config = dict(
    model='image diffusion model',
    dataset='capsule endoscopy frames (Kvasir-Capsule)',
    train_examples=42238,
    image_size=32,
    horizontal_flip=True,
    conditioning='none',
    arch='dit',
    objective='v',
    cond_dim=256,
    norm='layernorm',
    hidden_act='quick_gelu',
    mlp_ratio=3,
    head_dim=64,
    fused_qkv=False,
    qk_norm=True,
    inner_norm=False,
    patch_size=[2, 2],
    layers=10,
    width=192,
    positions='learned',
    optimizer='normuon',
    muon_scale='match_rms_adamw',
    learning_rate=0.0066,
    momentum=0.95,
    nesterov=False,
    orthogonalizer='newton_schulz_5',
    adamw_lr_other_params=0.0014,
    adaptive_grad_clip=0.1,
    cautious_weight_decay=True,
    max_steps=17000,
    batch_size=192,
    epochs=77.3,
    lr_schedule='wsd',
    decay_fraction=0.3,
    final_lr_fraction=0.05,
    warmup_steps=510,
    weight_decay=0.01,
    adamw_weight_decay_other_params=0.01,
)
Rows from block 7 of a small image diffusion model, named by matrix and row number. Rows with one number belong to one neuron. Each number is 500 + 50 x the weight over its row's rms, rounded and kept within 0 to 999. All counts start at 0. Numbers have three digits each. After the name is the row's rms in percent of the matrix's.
After each neuron's rows are labels from the 100 images, of 14976 (inputs lightly noised), where the neuron reaches its highest value: "peak at" is the part of the image that holds the peak. Only what is clearly more common there than usual is listed. The data: capsule endoscopy frames (Kvasir-Capsule). In brackets: how many of the 100.
# fc1: MLP up (model.blocks.7.mlp.fc1.weight, 576x192), inputs 0-191
# fc2: MLP down (model.blocks.7.mlp.fc2.weight, 192x576, transposed), outputs 0-191

fc1.471 104:473491474529548498467542480520549517502499481476503468434509577450551505533478502497391512435531511540534456409546486527439516569373523521494421498432525555463476486507572488495470607482560593489544512536554444513486468490585508375594485548434434476454494492614523426419406440515545452572514536426450492551531472530447440509546523474444472493474526519424355496550462477524509503519454500439502544465465356569517524581509526462484594529503529433498496481543458478493443536491457516514440503512551491462447477527522507539507292511488498418468480363484496511480563447508459424566
fc2.471 092:471514527483486550464458527491466501455439378440523553483491486491455613434418559516463573476495528541591562497530442500540511567524491528534468523405532538462552466502562518511437449476427527493484493530625445463502552571436514502602472447524430525539521548525545532607464526576481511549541479502581508473493423498598425539526487515416577477448519550496472470495509480530486469377431468517587532532551450478487509561482562506575526459516507561591496479659569431499542524473473454451515475515420493523524520469545501500511707467490549431583530438557530446459504474466436450529
peak at: top right (58)

fc1.21 100:521514480512415465556484550483551502471511447533531448495473480458540519600418450505545471576475534572549345498534446577545439505461470475547479522530477517446495464522440551534494441572491549432440461565536575443443501510456555466588447522394466534443581443495500456480486580530477534516508485457513541581620466373567351511507533439434586555449472443577513513542496506508552495503504364409496451468529523519488545494509500501501500517449474514526493529493525529538471519473541502535451498453541468448508502455564445560556604445519517441568533422543418410534416585455611482471
fc2.21 079:483507461425559552567491677541538519445564544440519552456516487440467471356486574519515472412512521521555391586430386462469504426491504419389453505497481530442519447483549475483561562491486524446487544576506515483501483574614460579535462526488465502474484523505518408535422568471498494399518489399574526495537470495532487548532556558531573517537439504531465494561509492579457472546485506544531522477474586479451450503492530465605471455514566481560476406478445516493505493556448575469508546560500454518548482503527500466474497577490509466569539437362476537473521503502625515574
peak at: bottom right (43)

fc1.554 130:475455435520408517466474501368472481505577484478549558503536440402400484361551495463486506441506514530475402507515423477516553531606480487495448506515462539414508499461448491389488526436572489520536449534504499463563425486511403515583558535494525481497541492433445500519514499472584529456468553477532473526533455469473496469428559559467438579540444649478574538496507469476523515478595525509472525577475434494634496376551490501472495564308540535501498482534469557489411510509496554585501510373527541474441466483504487564546488470504527521467486489499526541547539493553535472526
fc2.554 150:514488486447517503524569472495428489474420506477488537456470533506546541467506488511493517496495442469576446479515486513403514524465499531553531598449512456513499459548497524560552510555594540532462430505508606464508447490460443519448652530493622530476540471528405570519480538436483513605466575488535486362512571506483535484360459566533610529504417462496478558413534496526499521600439496495531569404538530636504506363535557530464604521474467449493521434414472527505494508550518569533499539504500506515565464524516500435603437503509411466469512517483490602497434468547459442477
peak at: bottom right (62); bottom centre (34)

fc1.431 091:563506515512454463466469498447474451558526524565487497489548512460449462645523234386518524482497542462490510542508534479488464469472576488462571508488501476525529388519510470522578536462467544485488538456522523493528497442468515489499575541473470494494536492501548524517551545509529487483483468490543458531568523471508417468465455537516469541534492505515535530506491503524475414496479439472490460519512567486554469499497553345535499496488463511467485603484448545437550500476445493476512540528498411400506532514501483561504484517806483435556554534526442470553547500521455473459
fc2.431 066:574483453436406495494467546576462480517489489373518451482532504428506578424462578497508517247545488486478510550458521558573487493385514507520511497478475470500560527544515531543499492540470493486501510425467625516472490493490448504502467457516425466480533508445493464432464519498557476512517520469571479581539442410434535471482508493597466606573507462433487495411472483497440554573524494597535613493454464473507505413533579430508497487465505498584457419480431494453487549527492399562493527512488475536523541515499532499516518525423582385548469527522486371516526545467525560483
peak at: middle right (30)

fc1.438 105:528525504442479490436513429480433526400479553498427457495506508469581504500589460609567457504516485535482541504576487490486507502480534486545536332482394519512528470429475423497569491476567487581476509505467441573448529494513542466477510457548490539575545471570591510494546517532493542526513442518515521424547509466536502479452524505438546441581553476579469422546474530656553487416556476397541488516468475484583491531489496490497429542491476418525468446499483410442419457513467459436444438448566496490478477530469498563365405520474519586505542479415606551427514541399542483574
fc2.438 110:486513510472570520422500492458511464443578459534464474483495517489489549503511530499518603546491561489566463523583569456529514520553480437441477569562491558484585511409462559513483417582535505599480556545479484480565584558381449496574532566530490422451411473597475552414537515544452468477544539444550556577452482485544490456452568390421490500459520394517530595524491629485499478546529508627454474474510519474481596457495440469501506512496551564594414553581564542500492478516478469479557530470484478519481434513527482557489522471504466489620426515538510445484497466579553474369
peak at: top right (31); bottom left (27)

fc1.527 092:461478595550630430408452568478517488444536534527512529507517602522564572480501525533591461518538482498559389517467533519496566465458486475452459433517502475508501498699509540456521495497455497513478587513445565407585458495424489489471455486590540396506421466530532532550572470466441422532497517538418470536418428523543526465457617485451471502489484472567544461528535423561471515373501483591470493503497451470541483462568405506532537465422483571507534548476492468513492511482528559457435525444496519545520499452496455382461528545520479501551523565479488382434518437547481466537
fc2.527 106:537508353448457490455576573588510513552422490511503565414487438583541475494535512496484409554485527545497555438561546448514561462491515430544493567536526506463565537555606507517482478445472500515509490538423526505476459491453548569482438495554526520472593533441421430486475498560414420482520529511464566463498468523583490493445438507540528473521399509433436456602491473459508508642469484385610475438448548444511493460429572509509487433439526532510596557464555510522488487500496552533587514511483478528363520528432479469473477510505448452565507525504497394546439508447617468549
peak at: bottom left (44)

fc1.322 109:572502575459477465430567475518577517497552468583499545438494519492525404487559513482516448461493558571498422558456487547542530411356470402490485442513504414465528519538576420578490606473443503487494540553539443419544580486508521550520504593514408555409518528632531440318471517490503512509483464552474514424496431567538510559496494429485467478528501549539440492515525561572567541437506494471563430461464519522484491499565504468561474384547463511519496486522535484432499601426473471501499532501471563516478495506489480514477468507521475611435507506482598387481534493550522582462
fc2.322 126:481525533415536456503635611383469502465530527573565597509495402469535515459497508483543479551506466474461462427532524421553533434449522467471489467501419447454560523545462577522476446563495487471383452530520502509438418474517538505495468501473491523413481462526446550553583526475485496472510460522480592604431445477575540599417369504526500451484517474472430493521420533477484517593572502546521528608507545500508524521454453530532450540441547488518518527537581525504526471561473527549556480427544474480461474560463490478447516433484480477582498516397495649592373471495513511552
peak at: top left (35)

fc1.203 105:450534477574518524547553393515447495464499478538531473482526488444464459511536523405660586435516538459451474513431497492411524480486489496473449554521478512583566489561485463478526479456554536550519618529522457451522434479497504527571535519523545546543403520633511608408517448487420546571475475519464564428528507568480552503409472504469514523497522470586535397522446500482589536551556465472511506520488492467496516488561486516519507484422500542472457524450458523492467475671480418538577465449505484513579509542375545507477545489506469616508490435510408532640492571540497456526
fc2.203 095:428523442496586628528495536345418514363554528514486526492505495478518455539532484501468558504450508400457515425490495492639491431501446585448519463513570526620516508501458547390525492525504496559517510513534487487491513444586483526517434528526488483509544479543577489448438516522530477392484449436505431472522465560548491527519446496410512562511540473547500447546472419532466507495481496433530448514505492520503606466494488469480515462458474436522509534551593522436501456431534418412520483429494478525568469520565535476464494512468577539493481456409511544348463467426656545557
peak at: centre (50)

fc1.296 085:490511564506545549490502549477473513537518482485543484418484496568463482629518472446537566454514478452540512493556456618487474481508605572444542514399552553422546525551458515570424450478537409565507457455457483539455467440576494516429477398577534393546515484546479389397456471456473473522463524502470578482562532528450480540571529504496549508452500513520469495508509382529404533370510444484507554529528498504454546503487582502455445516545494570511592545430434538518531607516576496517442470541505571483489495467520495606457593488480526462547570502425497562401560575443567514546
fc2.296 110:503454477495554477518555471566441523515467543456519440405489381493491602509547486489510514493589500489487537517498568493452531516531484502540527543524550563438568519481504453454500556542490462476474513549483522505496592471423432477524555484532512572478423444473510558598544455486538451482507497398469541533426536595534463583443536478581507513470500478497523549537546435474453484520554508423524510563548530453590419467430591511467424608556494441573580509483456518557521564390598511597541540542496458461452470478563478686454512520492502532550550419551508537650430436509504519446
peak at: bottom right (33); middle right (29)

fc1.32 090:498450527381533610445548491592530498542402505506592532555491473471433481510494508623665536449557508523457551489575563530491536496610447540555430529416536476565499500507513546462472523515577564512537522466522542523490493399483511495584529563583495500502537466508550438510459525554585536423454528502527478460446508528595467512489541484416516515431515481474463520525533562556440516479419431580509432542576471528475489503474532439459560605522487445454566452530416515538443549561571467481388506470472519495492442427577513469476481644457460497534412500593517505490497514509455531515
fc2.32 085:481598562546540598486475472475510508573439472477500532497502527378545536552539521486634554547466581446530564507427513459584538514637495569465561529493482476545519466490447504527512513517529497491628559488516509516529611369488590506506480446488486532449529420515486564541498594568517506590480559552555526541447518527484449507409567480392519545580517533473494558482405527521453505603489584515501482518462458538469485409451571550445569574514512534471537492481511537543486519389584522509582514526494503520517521566521556470517563522481534499454570638473496479425506480577461494471
peak at: middle right (40)

fc1.72 108:551468527438588498469512452502505498462460487435449470507444464554509431532459540382448533499437445484428541478499467588474345439421442554438556503556436484398483509487475442539455406472426452508462547545464525455528454472408546429496595488411520518489527416495433432498480542490490581467529404539496431450538476488410498601501581460471441483504425498479417519487377430519514438459520516481458527479426453547415581474510486499459489578426431428503500526413533483439536489445506534509545500450489540479507473523472518449540515441513473483466512467404496472494483454432455478345
fc2.72 107:490426524398434517488553531573382506505528517509510460513479530490499518422533501487515548524538517487409620565475486505469506467462464527436538587498601486451493525444577491478507508499471552505592465446458547505515488513619600491483601520517514474528398507501521477452536407486465500482547494458534502450460496470535479566598554453453565463487570461494580545433431560532506525507488453532507557545547456495476422388525530472504433536433508443469358417594439520432540472504653500407521421525607541500430460535479521506448494489470398523465439571515514524499425517550536455549
peak at: middle right (69)

fc1.500 101:527552460504522541529457489521558514481585475529581504452479527461511503479578539545570428552498468407538453563506509500567513593471477467412378433381500466490482522536498388522530515451546566547513490575537501447445484485503500532465462517524497348519457495524541514542399508586517487424497536495483460528563412506603527515377585510484550458534549487518361491456511499474496495538472459462384498545439495506525499444485428503525521342538549542564469525468460507511499481531562454587371577492441489524499519480526465474547517524495374559482423462521458481463546511525581496564
fc2.500 101:544576408446547580547505585575556491464465592477568560443490494429473471487584501502481508530489425490491498556469486502429539468461502469585465415507518528408483487601481556427483466552466477559489452513514514494576544544474554493598489623512539443455500510571457524514530546463555631504483560521470449540433558531580540454523490478578497471548535555488402440542399436548502489438563540520370516467476528506520441516561523506546555408595550511515497492477418538463431517465408366511583507501508475509575478545481441479512435504513529446433470388496478492517449514472576556501
peak at: bottom left (72)

fc1.486 103:524543459437507517527452450498522503460460498546520553494483377401567482599553504453476577483468505423482490491445491452400554474495461488521418539418534520458510536609524522475538436585430435539456519526442536443439520432547400474560502577524530582571410463487510529516508528628495422459460494545466483497531545493454474498443557528525544580496447464561569480495561387485533508546474465494465460563569466505568495614437478499489559463459471478496538501422405492555473492496541609517644536579533494517516521558526461575479496552466474611466490533489458506458534440504572529380
fc2.486 093:530457561547535552423504450413492523467485557525537526519507573563464479474500519501527498460529533511488482491392549535429472423513469479568527526534607554479547520510378482457455513491462504583541472493428523434511454461583546497452470542540534458487579495474556523453463442541501430517515499467448426586493437526497546480576497521398480535459502445559584516536443455524520488512410473487677465421461543442382493492471646487550534447434577485481482483495397393524472458566489533522432540421464480482536463480514536505651450521502496510424483514544462534496382571461475504552
peak at: centre (68)

fc1.189 106:522556510528517590410486351409418558475575539505519523436524461620481456435469494504547420511467507542543354456479473558515594409559499545374551463553486504504547539532437461580504407524511449496499497571492486583555542632555497526538507516520505463544460483517437442498539529532581487542517492621543506396474452564440528532481559552555494485534532466557500474505510442491504541487511490470560470518573505548527517499509434501512523528545463492473490478574535398497434443490553570500486481451558508494504498548510475528484401518553495462402503523508546435524537506545477566673
fc2.189 096:476550485513468512506542419534554535455429649524494451453494573496568484551483489464465367503532478513584505542491464545504503458474477412513468504493463451547452483467511525604441471559511425504537557384386443494514448370569487449501520426484447545530443500468538501552460544413491412537485553462456423552489589379474543466487486529518423541408481459538603564514528485443491500484630508546607515494583530547546457505431450509544416547478419501521514455429463512557521558412518526544428528543487528496536460493438450494518524501486453483524469536497496563573562468456576439525
peak at: bottom left (72)

fc1.109 115:554572478405546507541458423387487512511462476505484510557567485494533469467550477557546469529504397429422587494508460452501462508491538500538468488482511562535494483421542464491445601509574477418448584532508516595527476473595499523418455585455491532466514429444562525466581427557546522422566507578469521484517434565516563412463465476661456389512515510440544465513533347565450494564543554478529492509511474537460499508467500459456536529524494488543442451528613465542480524465578428424562531529557573528376510497522559541469467508470525499471548472457537575420472451483519479526
fc2.109 133:490584501469510494576544441455485517482532627456502469453447493447527581513519475496641460473536472529492485464478479465534533512546517405538449472511497541543521456457396542461474531492515485368422542499411543389556447563571464511482440500486445496496547477465485372483525456536462429529513489483464526622457423485517544474583445514460474473515522467543472469534581521546527486569458502448528500471552611516411550490480485514586461511510529493481442455479500547464451550519415511481552429515556536486490495513617475579609483390474552514539499500479530461431593332525526461588
peak at: top right (52); top left (27)

fc1.329 103:374550564505446506423495503529449510394548444523479546552561461502457466579571482534420539515532516520515532613615461548493499512510548457533445516547572432497427509478431461455520469497505479488514592444469515483514501531568558482453437477411557493472400481556518468550484487590524520487514499485424525495509531504495509510549533537623501479514586545469530553466524413497626543564513564464327512515555527530407532495582470478460394467497466576535414448572424500481455504494517518493489464473551584483557456508570466542611557491505527518458545495414555487398587514502534507476
fc2.329 093:467536599500474427510514499497517470493486600563502548389505451452467560518477510465408491474517467497520536464600446581485364527553538494570387466418487569475576495472566436558452559472522500516470523494501518518512540506396436500532454531501503507485489456564415465408474525468519465376490562477499580472468532470438538458547593443499439481472501449513546674481513515423464478514524501552578527484429429493633568515546461514456567551444492442314442557473472486504496538470509470607450489513492506464486485465517486525525525491508527531531494520510466577604479540502445532482
peak at: bottom left (68)

fc1.116 100:489542427563513484521526529445618491404577491467535520490503466423453532438543502373415432570435483442499413517455460603539478496442478453476513500493453469474501467541431471457478466488541548449457523610544452457448521473500420525499507457494455513482500530584498507406442404425476505422527432523529443429498472520505536622474600503556418524516420487451443492563509386556533480379446531480546469442587551497418543383504445509476508467472496515463493440494396542483455534526595481470590494516473482513532511483472484443378586449495512413473485552485440495485535522529463521497
fc2.116 137:533536430396529611529629468536481474535490538496504585505525506433480486469474509492474526494490491458420565485511450462508517481497445485534492506545527557401429497551494570554475545475470531467406442532511469493483426535561539480507579520470554477439485447522483427437645474533434467541503482514464584547464546406539509580476472429575627475559441498434560521513515605354448492543617493473455439611488561489492459445447544511547446524496437533394460524555466529499502435507628480532485497454503462494515459461491485513550464488516512490556488530491476462518413620471571413508
peak at: middle right (45)

fc1.480 095:480471489442560415491557519532539464435537523530435483461472554533540520450459479557436553457478684503543556497471457567465449409505479550540516447548497482398398524573517499503460570503529506555482488546428461561562542355574489471483509445438516402407515457420550469460501528401462443518441441547546451530465519514421545447488429500425436516528519522492572432458556469479570507474550499495449486455479480446496508529440595505520374515473567489451534552508511503485437403438422547434431416552551528543535531498431531533471468478468528567489534446502478509431542504564522564419
fc2.480 095:453545597525617563507483553510468497466511408479394410535531520579545440527494509506503590498484453566461492457463495394475436502456470543407521556488462485521504560553475435429519465527455535498513468499464532544467511435408413554513501506482496471556540558457491342452412448457500441485498445458574404420535519533466477467655508545491519468527543459451548582529368525503565477491457452433514504441500484451558491521511500480485426507555424450584524549556519514496496412532460519456511481578497497506487519553422492403389562533499569464410510473432488504457523560521578542492
peak at: top left (59)

fc1.493 110:499492514462537491567478487465492553547569531485459455521293451504483499465492491419507499424490499555574472548490455496466465482446476448484517423519535476430460481515551530474506493540557462510524571484532506412465470428514510458470485543519514493502532571463485471494492549475427526479672461483507581739533507484488528458450512454499438490499488545507534515442460446451482596506503471532512403459455518412493480566452519501565514511484501459459481466496504521442452529441524511477408412563535493449533352581458451464464505535685517441528552543445500552522525481453490522541
fc2.493 075:536485477604525458470544607521494578509472396428492446488412493449600582498447466492543548484523502528528503522471443557522572533502483500492423536511489455453510533511631497491490536476470406471462584494483593476466473482477511453460518520442522559498436529476499508481487496463466505531535527546511524429534448360467523474475560493569540629495443446373486514373464411511497410519543496490516567525377437369454473478478508500595443493542568437468482521447421459450419528548444442561529505494490466477483472476531563489511560577593564436553403524547486515491560509449555528517
peak at: top left (31)

fc1.48 103:477515497472502473473494498484491504467463443494505528516470537620551506496503495493495444449476684497428491433472526474465549502511535463415497547524553472465597505514437407596509471525415406433472459546455427435438467463483504418470483450569488462492526496492431551496479447491402461433516482496535543474565454557460441486542553502410482455550539430547514503473488511536467500422596475438518510518542369552566531512419513510489396656485499437463504539552522450481438459508449550414415392525472417444523517480486486466499556543499417492549462525394471441471581414507484422527
fc2.48 093:560510531468492570386514461467555494452489398500524493533480469458543498564517514472469476478505449404500583482456408504512522589564540535474512448501600321514391484498574574525456474537545466370531464567515408490477597502638564532524537475435547524556471537506588582524563486518489434575441505535604475504572483528460448564571550590445506518517468518512473556536544432476565462540428531507456460416511490482510440480507486457472495517408488475561438517455485512490534450520517409527649484515475490571520458437499511425509449481507468541497492479454457509556470473483477564469
peak at: top right (36); bottom left (28)

fc1.505 086:440512463525492508519583517459560528545521580458499490439512499539491609536441418399510531472660467512481507512479460516433575520480550576517526514566485519552501631519431476568492597458468496525506457489490512498539531474462520557510568495579518510523480507482489583474468602513469496458348441436515411468517405486539482460511499522512470423512535464471509513430487491565444313509510395493495426487532483468507464517553486670594512490464518439528488404540517565571567529503538501535487524513434439560551517572546531483528494531509520460534513481521560499522454531378495570504
fc2.505 066:513569489557455521552502480612523441529485445448502514573568508473431321502553438505504550405482488647455506502470529463560448559437486643475482497541513498474508541518541510553481411470459563528448436502487488502464462519478506347512541468499480507515542443447465492512522410515559479523509521346542472486507627468497509482500480562531502590499532523585487501470567497606525515562489443517495461449490482528537424574482494594431445441510616534539519641444455448461475511504451511504557478501448541526436535499552507480505486442546504404501476521486532533560566502551501554494
peak at: bottom right (25)

fc1.134 073:509499502553465464543511529581467454485452457492412539562520387562417569480526381520548455438386544514419438477468443571428476497497487488577511483496616436409535584483490480467460478501479531503490498489498478626482515541448541556454564466436505574541503604549510489524519463450460537505462521469491522553478541499479436480479464551495531471499421488610522592366530494548449528490502591503531539583569547368457491494443555583413485468426503562481545556463465515499483448529475457540509442499552546571546535589494381465478453517463478588444468479509418487523462498475558442464
fc2.134 096:554508516414495493532521515458542426501619592527461585431492526554588482393484460483494484395539532493441471503476507467486535472504504497432509541443585439396454547473535452551484464474494438507474458505479407396450489550564519394542418522526487450510481512580506516467354466474466493524618482528468516555508465560507447508492542517526494545494408528534465506471522552482469481452543506491520446575585476478519585498427554499515520545430532333508530438540442503558473456386491464451559468572417456486550419534498474497512516483528521612425481499475501493534593464481592577565
peak at: top left (52); bottom right (32)

fc1.556 089:471512569558487553490462633489393486463567513436499448505538618555474561451560478478526540475534562528512577507520501501477531471494474528553527450507438615568440528507455418522450490461488433514445522412499480621424517475456531579413576428521537390498470473521536489521499355480475585543458444497421482464499572459470444540537516522539499529543465475466508464550552477627572576506479566458419515493550569486565512353479434531521548449519469494449530460561434537474538555496464436538535531492602522524457549484476475586428515477516510527450518546428537511435517461514484577552
fc2.556 081:489530513460502549553513457502548439560461530465483435492481393502549372560498484520546512570466531435521536499505556455473435519555484490434452579493497557624504516443611440465543480505467473491443583469474419465428509491543473498543475472492610571526444465451531485525485587475510558471449469468484397576488454462446446565480465493591374522595486490513517502453427445497539485562395439515616505547526500532519459525503437415531552556454502418403574508484512478505482540515429479515378558593457496553529503473549563435398472479499535511486396481546525541604497485555477464519
peak at: bottom right (50); middle right (28)

fc1.52 104:449447458568443514604472501426484519448495550513448550528503495525547478489453505582571485446524401519541505454472552562561430455526502496484547479478484512492493494426472472525481498519594481475542553491490426511470495390505455530546528592481688520538556510605447444549625487469486479480537416463626477454525494471521541508510433373463476457535490501519431530521540430599505478627528523529432445553564510502589513399483524499533527577574470471461497487542407584474549480495576497472457438494484466509538516526501426537397558470538515419501539488548496594431517506558480468430
fc2.52 106:491418500516494477433504506526569486506590548522529561429497437438468531532480478464573557517513405535387439491461543497481473451362503475540534530501442614423514477488455470320469538533534582475551454484497539429538465473357479508542571556485379490490453533644564457476506532530481530428531525495555559523575500531572503566438422547434452522546475564508532498526419479481575512507564504495563521434399546532476478419484513512483499575479585493504491519531479492558489510408529485554536536404452480496529492470426483468509412434503521456512576473488490506428523559488458434483
peak at: top right (73)

fc1.534 088:390448533504424495488512538500550497549529492453463541482491520505544481550435536540431523489506451507522574645489554505570511464559439465453487521508445571511422487527489553499539415685454506481551485507568522500474545486385493520495523443559462518513501447478489564514475493506515501542516500512529433474410573470529483591479551503542559441479528514525486495468591560424516477429516541487578471557531519459568521524515469494514512433443532505466559456522441549458493540475426524572563457407439442461563511478476499494593453538521561484512445468553318628366465394530508534588
fc2.534 115:554609518486464503476432483459550472509514387524484603497485400554482591532476465503422509537479506537478527322501471446376477525581495575506475341525424531454518488482433490514489568548439484495475528496469502535469425446539505456538520477518489486416517435465463447436586454563533450604516465491565471464566419532476518488488518454468546501456534379502529543530503588484523508594548529358432465519562472480476510455483525480475509472454602496507592500455512631503531480532507443446545561522552465494404513456540549509555499506502521506513535491555514465514441438448419504451
peak at: middle right (32)

fc1.86 100:530547517537532468495626539580497518520559460464535503497500556494460534509588479493547452485513445442525408526466513626584552504487513503484456358459558517592612516463470454496474595581519515522477577562578528517531467471451533469471491508453470502475543542574498480461472478505465547530555586411525427449546479514489534550522546469506518454495557496532462513545543464599492449478518482470429561392403528504542543479497540515487502477476526546464589528571619539515520448503459443524512530500392481442549460486555476587485498521474557569418383306436472519450474428533487512551
fc2.86 102:512475523512533494480491399460374493491448469508528515428518507534574480586526487504459524528485507457476425522441501425475458530499502521566483547436571492466522449439408361547595427484458435493442467582416447559507564489538400453475520393474505458515526578590443552566531441506535460519508530443563450523482546525489580595422515596387533537463514537456397512570483490520496525456490503463601527474479552523564445504505581459515498576472509395504491460469495455538500471550510552547427579490565497501496477452619517510547519541516378489512451402467500571514473428487468573468
peak at: top left (81)

fc1.78 090:413456488654547440536422520470530476521470422558379561566532522502517540387314468468468485518403547485414407516539473510489494467518420491473423458574541453464537620520446493493517477450488419554482503446470475500488443499477588512472480480419457560481480472453505509457477572479467439517400516496445487480443501508456470483461519527485476473434574508554467502490484476535423457498512525475512538513529477527534530542425455507619507526498460475492464598511455446396558517502527549437436538441557478610442489460447470540423493467476514625550464533504427536491533499563500410548
fc2.78 107:498573564395535452558466536525488436501479564462383576592518482572471354400475508491463435490447548423562523479483512505490480447492508533559611529475462530498561464465430498513487536499431547547533499435477436415490571522537511507545565564478471473482453459503520508548519541565458441554466524501519473459465504462503618515524607487533467453589485493524565463545419616482496529495561530561578446576522465469412552546510576488420515466467434506505480460457536458446394539519646521551511435581436463538541510520527498544493458494522407572570481511488488511512545552497455482380
peak at: top left (89)

fc1.95 081:557481520435556424454506515523478512556490548489419547457490404471468485583534426526400493656544460472463424393491551526448509527432465478558482489522488441438522521527488511512527481469537472528524529486411491399450432438455545477446581445512473499552467447532537485493479509520524553480479499628480494491514489537502463507516526463552548396491468451472440536556480484471448669477450603413468480539555492448490496472488561422517471473524572484508516533438488472462453466418438443528548552504439540495514490592438493416462504325437463517494562477441534419492486525642484535469
fc2.95 079:584502466559486496536563649518605519544526477462515532492550567423425561510569455497453565562480520556467437619569512450530536550497561533466512540474502472455417458489568481454537471564456499585611494428567526584509497440438532424544512599513535511501537513531558591473463452541418553496460526661427519502436457474485473472477501449539505501500452477471527563578462542533548508603519471500491423547496527564538488554485523460538522495519577416457503455507546471627502473555522527484499506577592447506467501431381567506495500549512472542464503466490475553506521544366468483533
peak at: bottom left (34)

fc1.2 086:547497545446480520524527492517459789559529507432503462505484483440470499534517479497497473555572438502484479501479559492543480514447473459498576517488460518469484407545477486434505512473523413543570465459505578543550474531443501423545493493628477458516450407489473505497429567500538487507547470440523515575508472436496501508387368505493458521465500507457516492506523485456547417476513545454409546454479487360485534555549473356544469524510512478529523565450466569439526469467563497492514485501544556501437472353512548507464401544557490428538529563487490530566498516487522441480
fc2.2 064:421466555514404499472531383486501490459482455484476444518550500473517648543577474526471493404552463441473460556483521494485481565371560512476545460431444526413522573540437498568504437467548553549468444505482583555528435563487464656490535474494445484467572443442528518506446494586493442498548487471571392513413494488498506485514473480575551578506523488453506538479532399521474500524525415534546517544509424489466410523587477513560482510540512457529483461429440439442499553554485472496507469514444475569476618522507452486451509494351485445559437521538470512531547487426591436443
peak at: top right (57); bottom left (38)

fc1.326 089:528474489454456487430575463439543524494555481495396415441527595486521477560414498455498492495445507433511436514382499431522525462432605589479589459525509561564404508467536570496440497509515472438601453485471465471543515410521501421486584536519570563488395445547465477502450504457557479557492455510490438468465502527475459430488378497485477521465485566518471445470426489543548495457473526455524483507467508486561476490448447501518579593510541570458572460502546516552523467580536565509447509527686527529492535574465487498509564459496487535492514580552482497482556651421500566575
fc2.326 086:544537579503451460451481461543457485404490537531564434455466494500543519556506530521500449488483454454470449535518444555441505455426498626561459597480464507559500488468499433519426448457494513505530549464437347462413499478457520522493470482514529429561530527599440456541552495452557487497468478437509433513494514497520505426436470524594511511567422522502542597395478538604549510478484490594452555538443512520449452470405543537478571587479496310527600521485497458522515503492458626532602455457501482534488525452458348533517461513553496566475505480524498509523509543498465538438
peak at: middle right (78)

fc1.514 086:562492465433552470525522492459513501521553404507500470535460475643498532568551569464409514399509487480530474506545407473499440443499515530556510470459489495540441536462478424468435526452533421435455573512487505595501426539492580483529501462529472482480496551544531526494412537425505568532471474421531413579486422530443421546544413538468488470499487463523513521394481459543507396506451525454498562519454440498537521555517555473444494400536543451438488479495466448443387366502515483492543438503518525381505442467309485549553482486501460549553600453497496436495537446574468499494
fc2.514 092:477513507513505522490432421470505525517537476494541516604553537602518462432517491510510548488503419501591573529505493504554443556479488468380460422514539423570402490516471523528470541495538667440478588466507485493582546520473466487557522487501489606488494531485470589498510471487472514518551482506503428580529604469455508432539380505452400519468496409519533495364503509433535581508576496501494576551476467462491564490577464471501495501490546429519507498567460498460566477464580578432452436498488408481475565516484547424597428463476574554489459462479511598556420537428540525420
peak at: top right (63)

fc1.154 084:493471499431532482542503518470508579440469532468483497505198472527464496477527491506447401467559419503529510569485463457475558475522481474504531510432433451486476438471532475567460484506441467454478524492535575522599504525488519440558567517638556484513514420486448512481430445470478486513462542511505470570493510533519538457468517443522477476480623485535462445485526453489555550478478439477492569500504569380513548543560533482409507565550442460454495652454487556439382490523438538506531375499518541483471420472545462464502543459502491439425450525521511497491503488470504480550
fc2.154 070:528525537540469483489492429508484445527491423449568531574483497530579565550543506492514519461509490500513521520479361488528495429426545558417538542537406436422572550480508534520453473491471462520598485438416529476554435507453561489376552475517504541515517514481437506564506560473499491445406556571586476587447437400468435464486530498583541524532551534502457518488504438513409481546552390486528507455540461476512399515604513430568495472579388509476464531581391443459531426485570565559459517571481443591453474468469518411466494482499482482513403518535498562450567467489541528425
peak at: bottom left (51)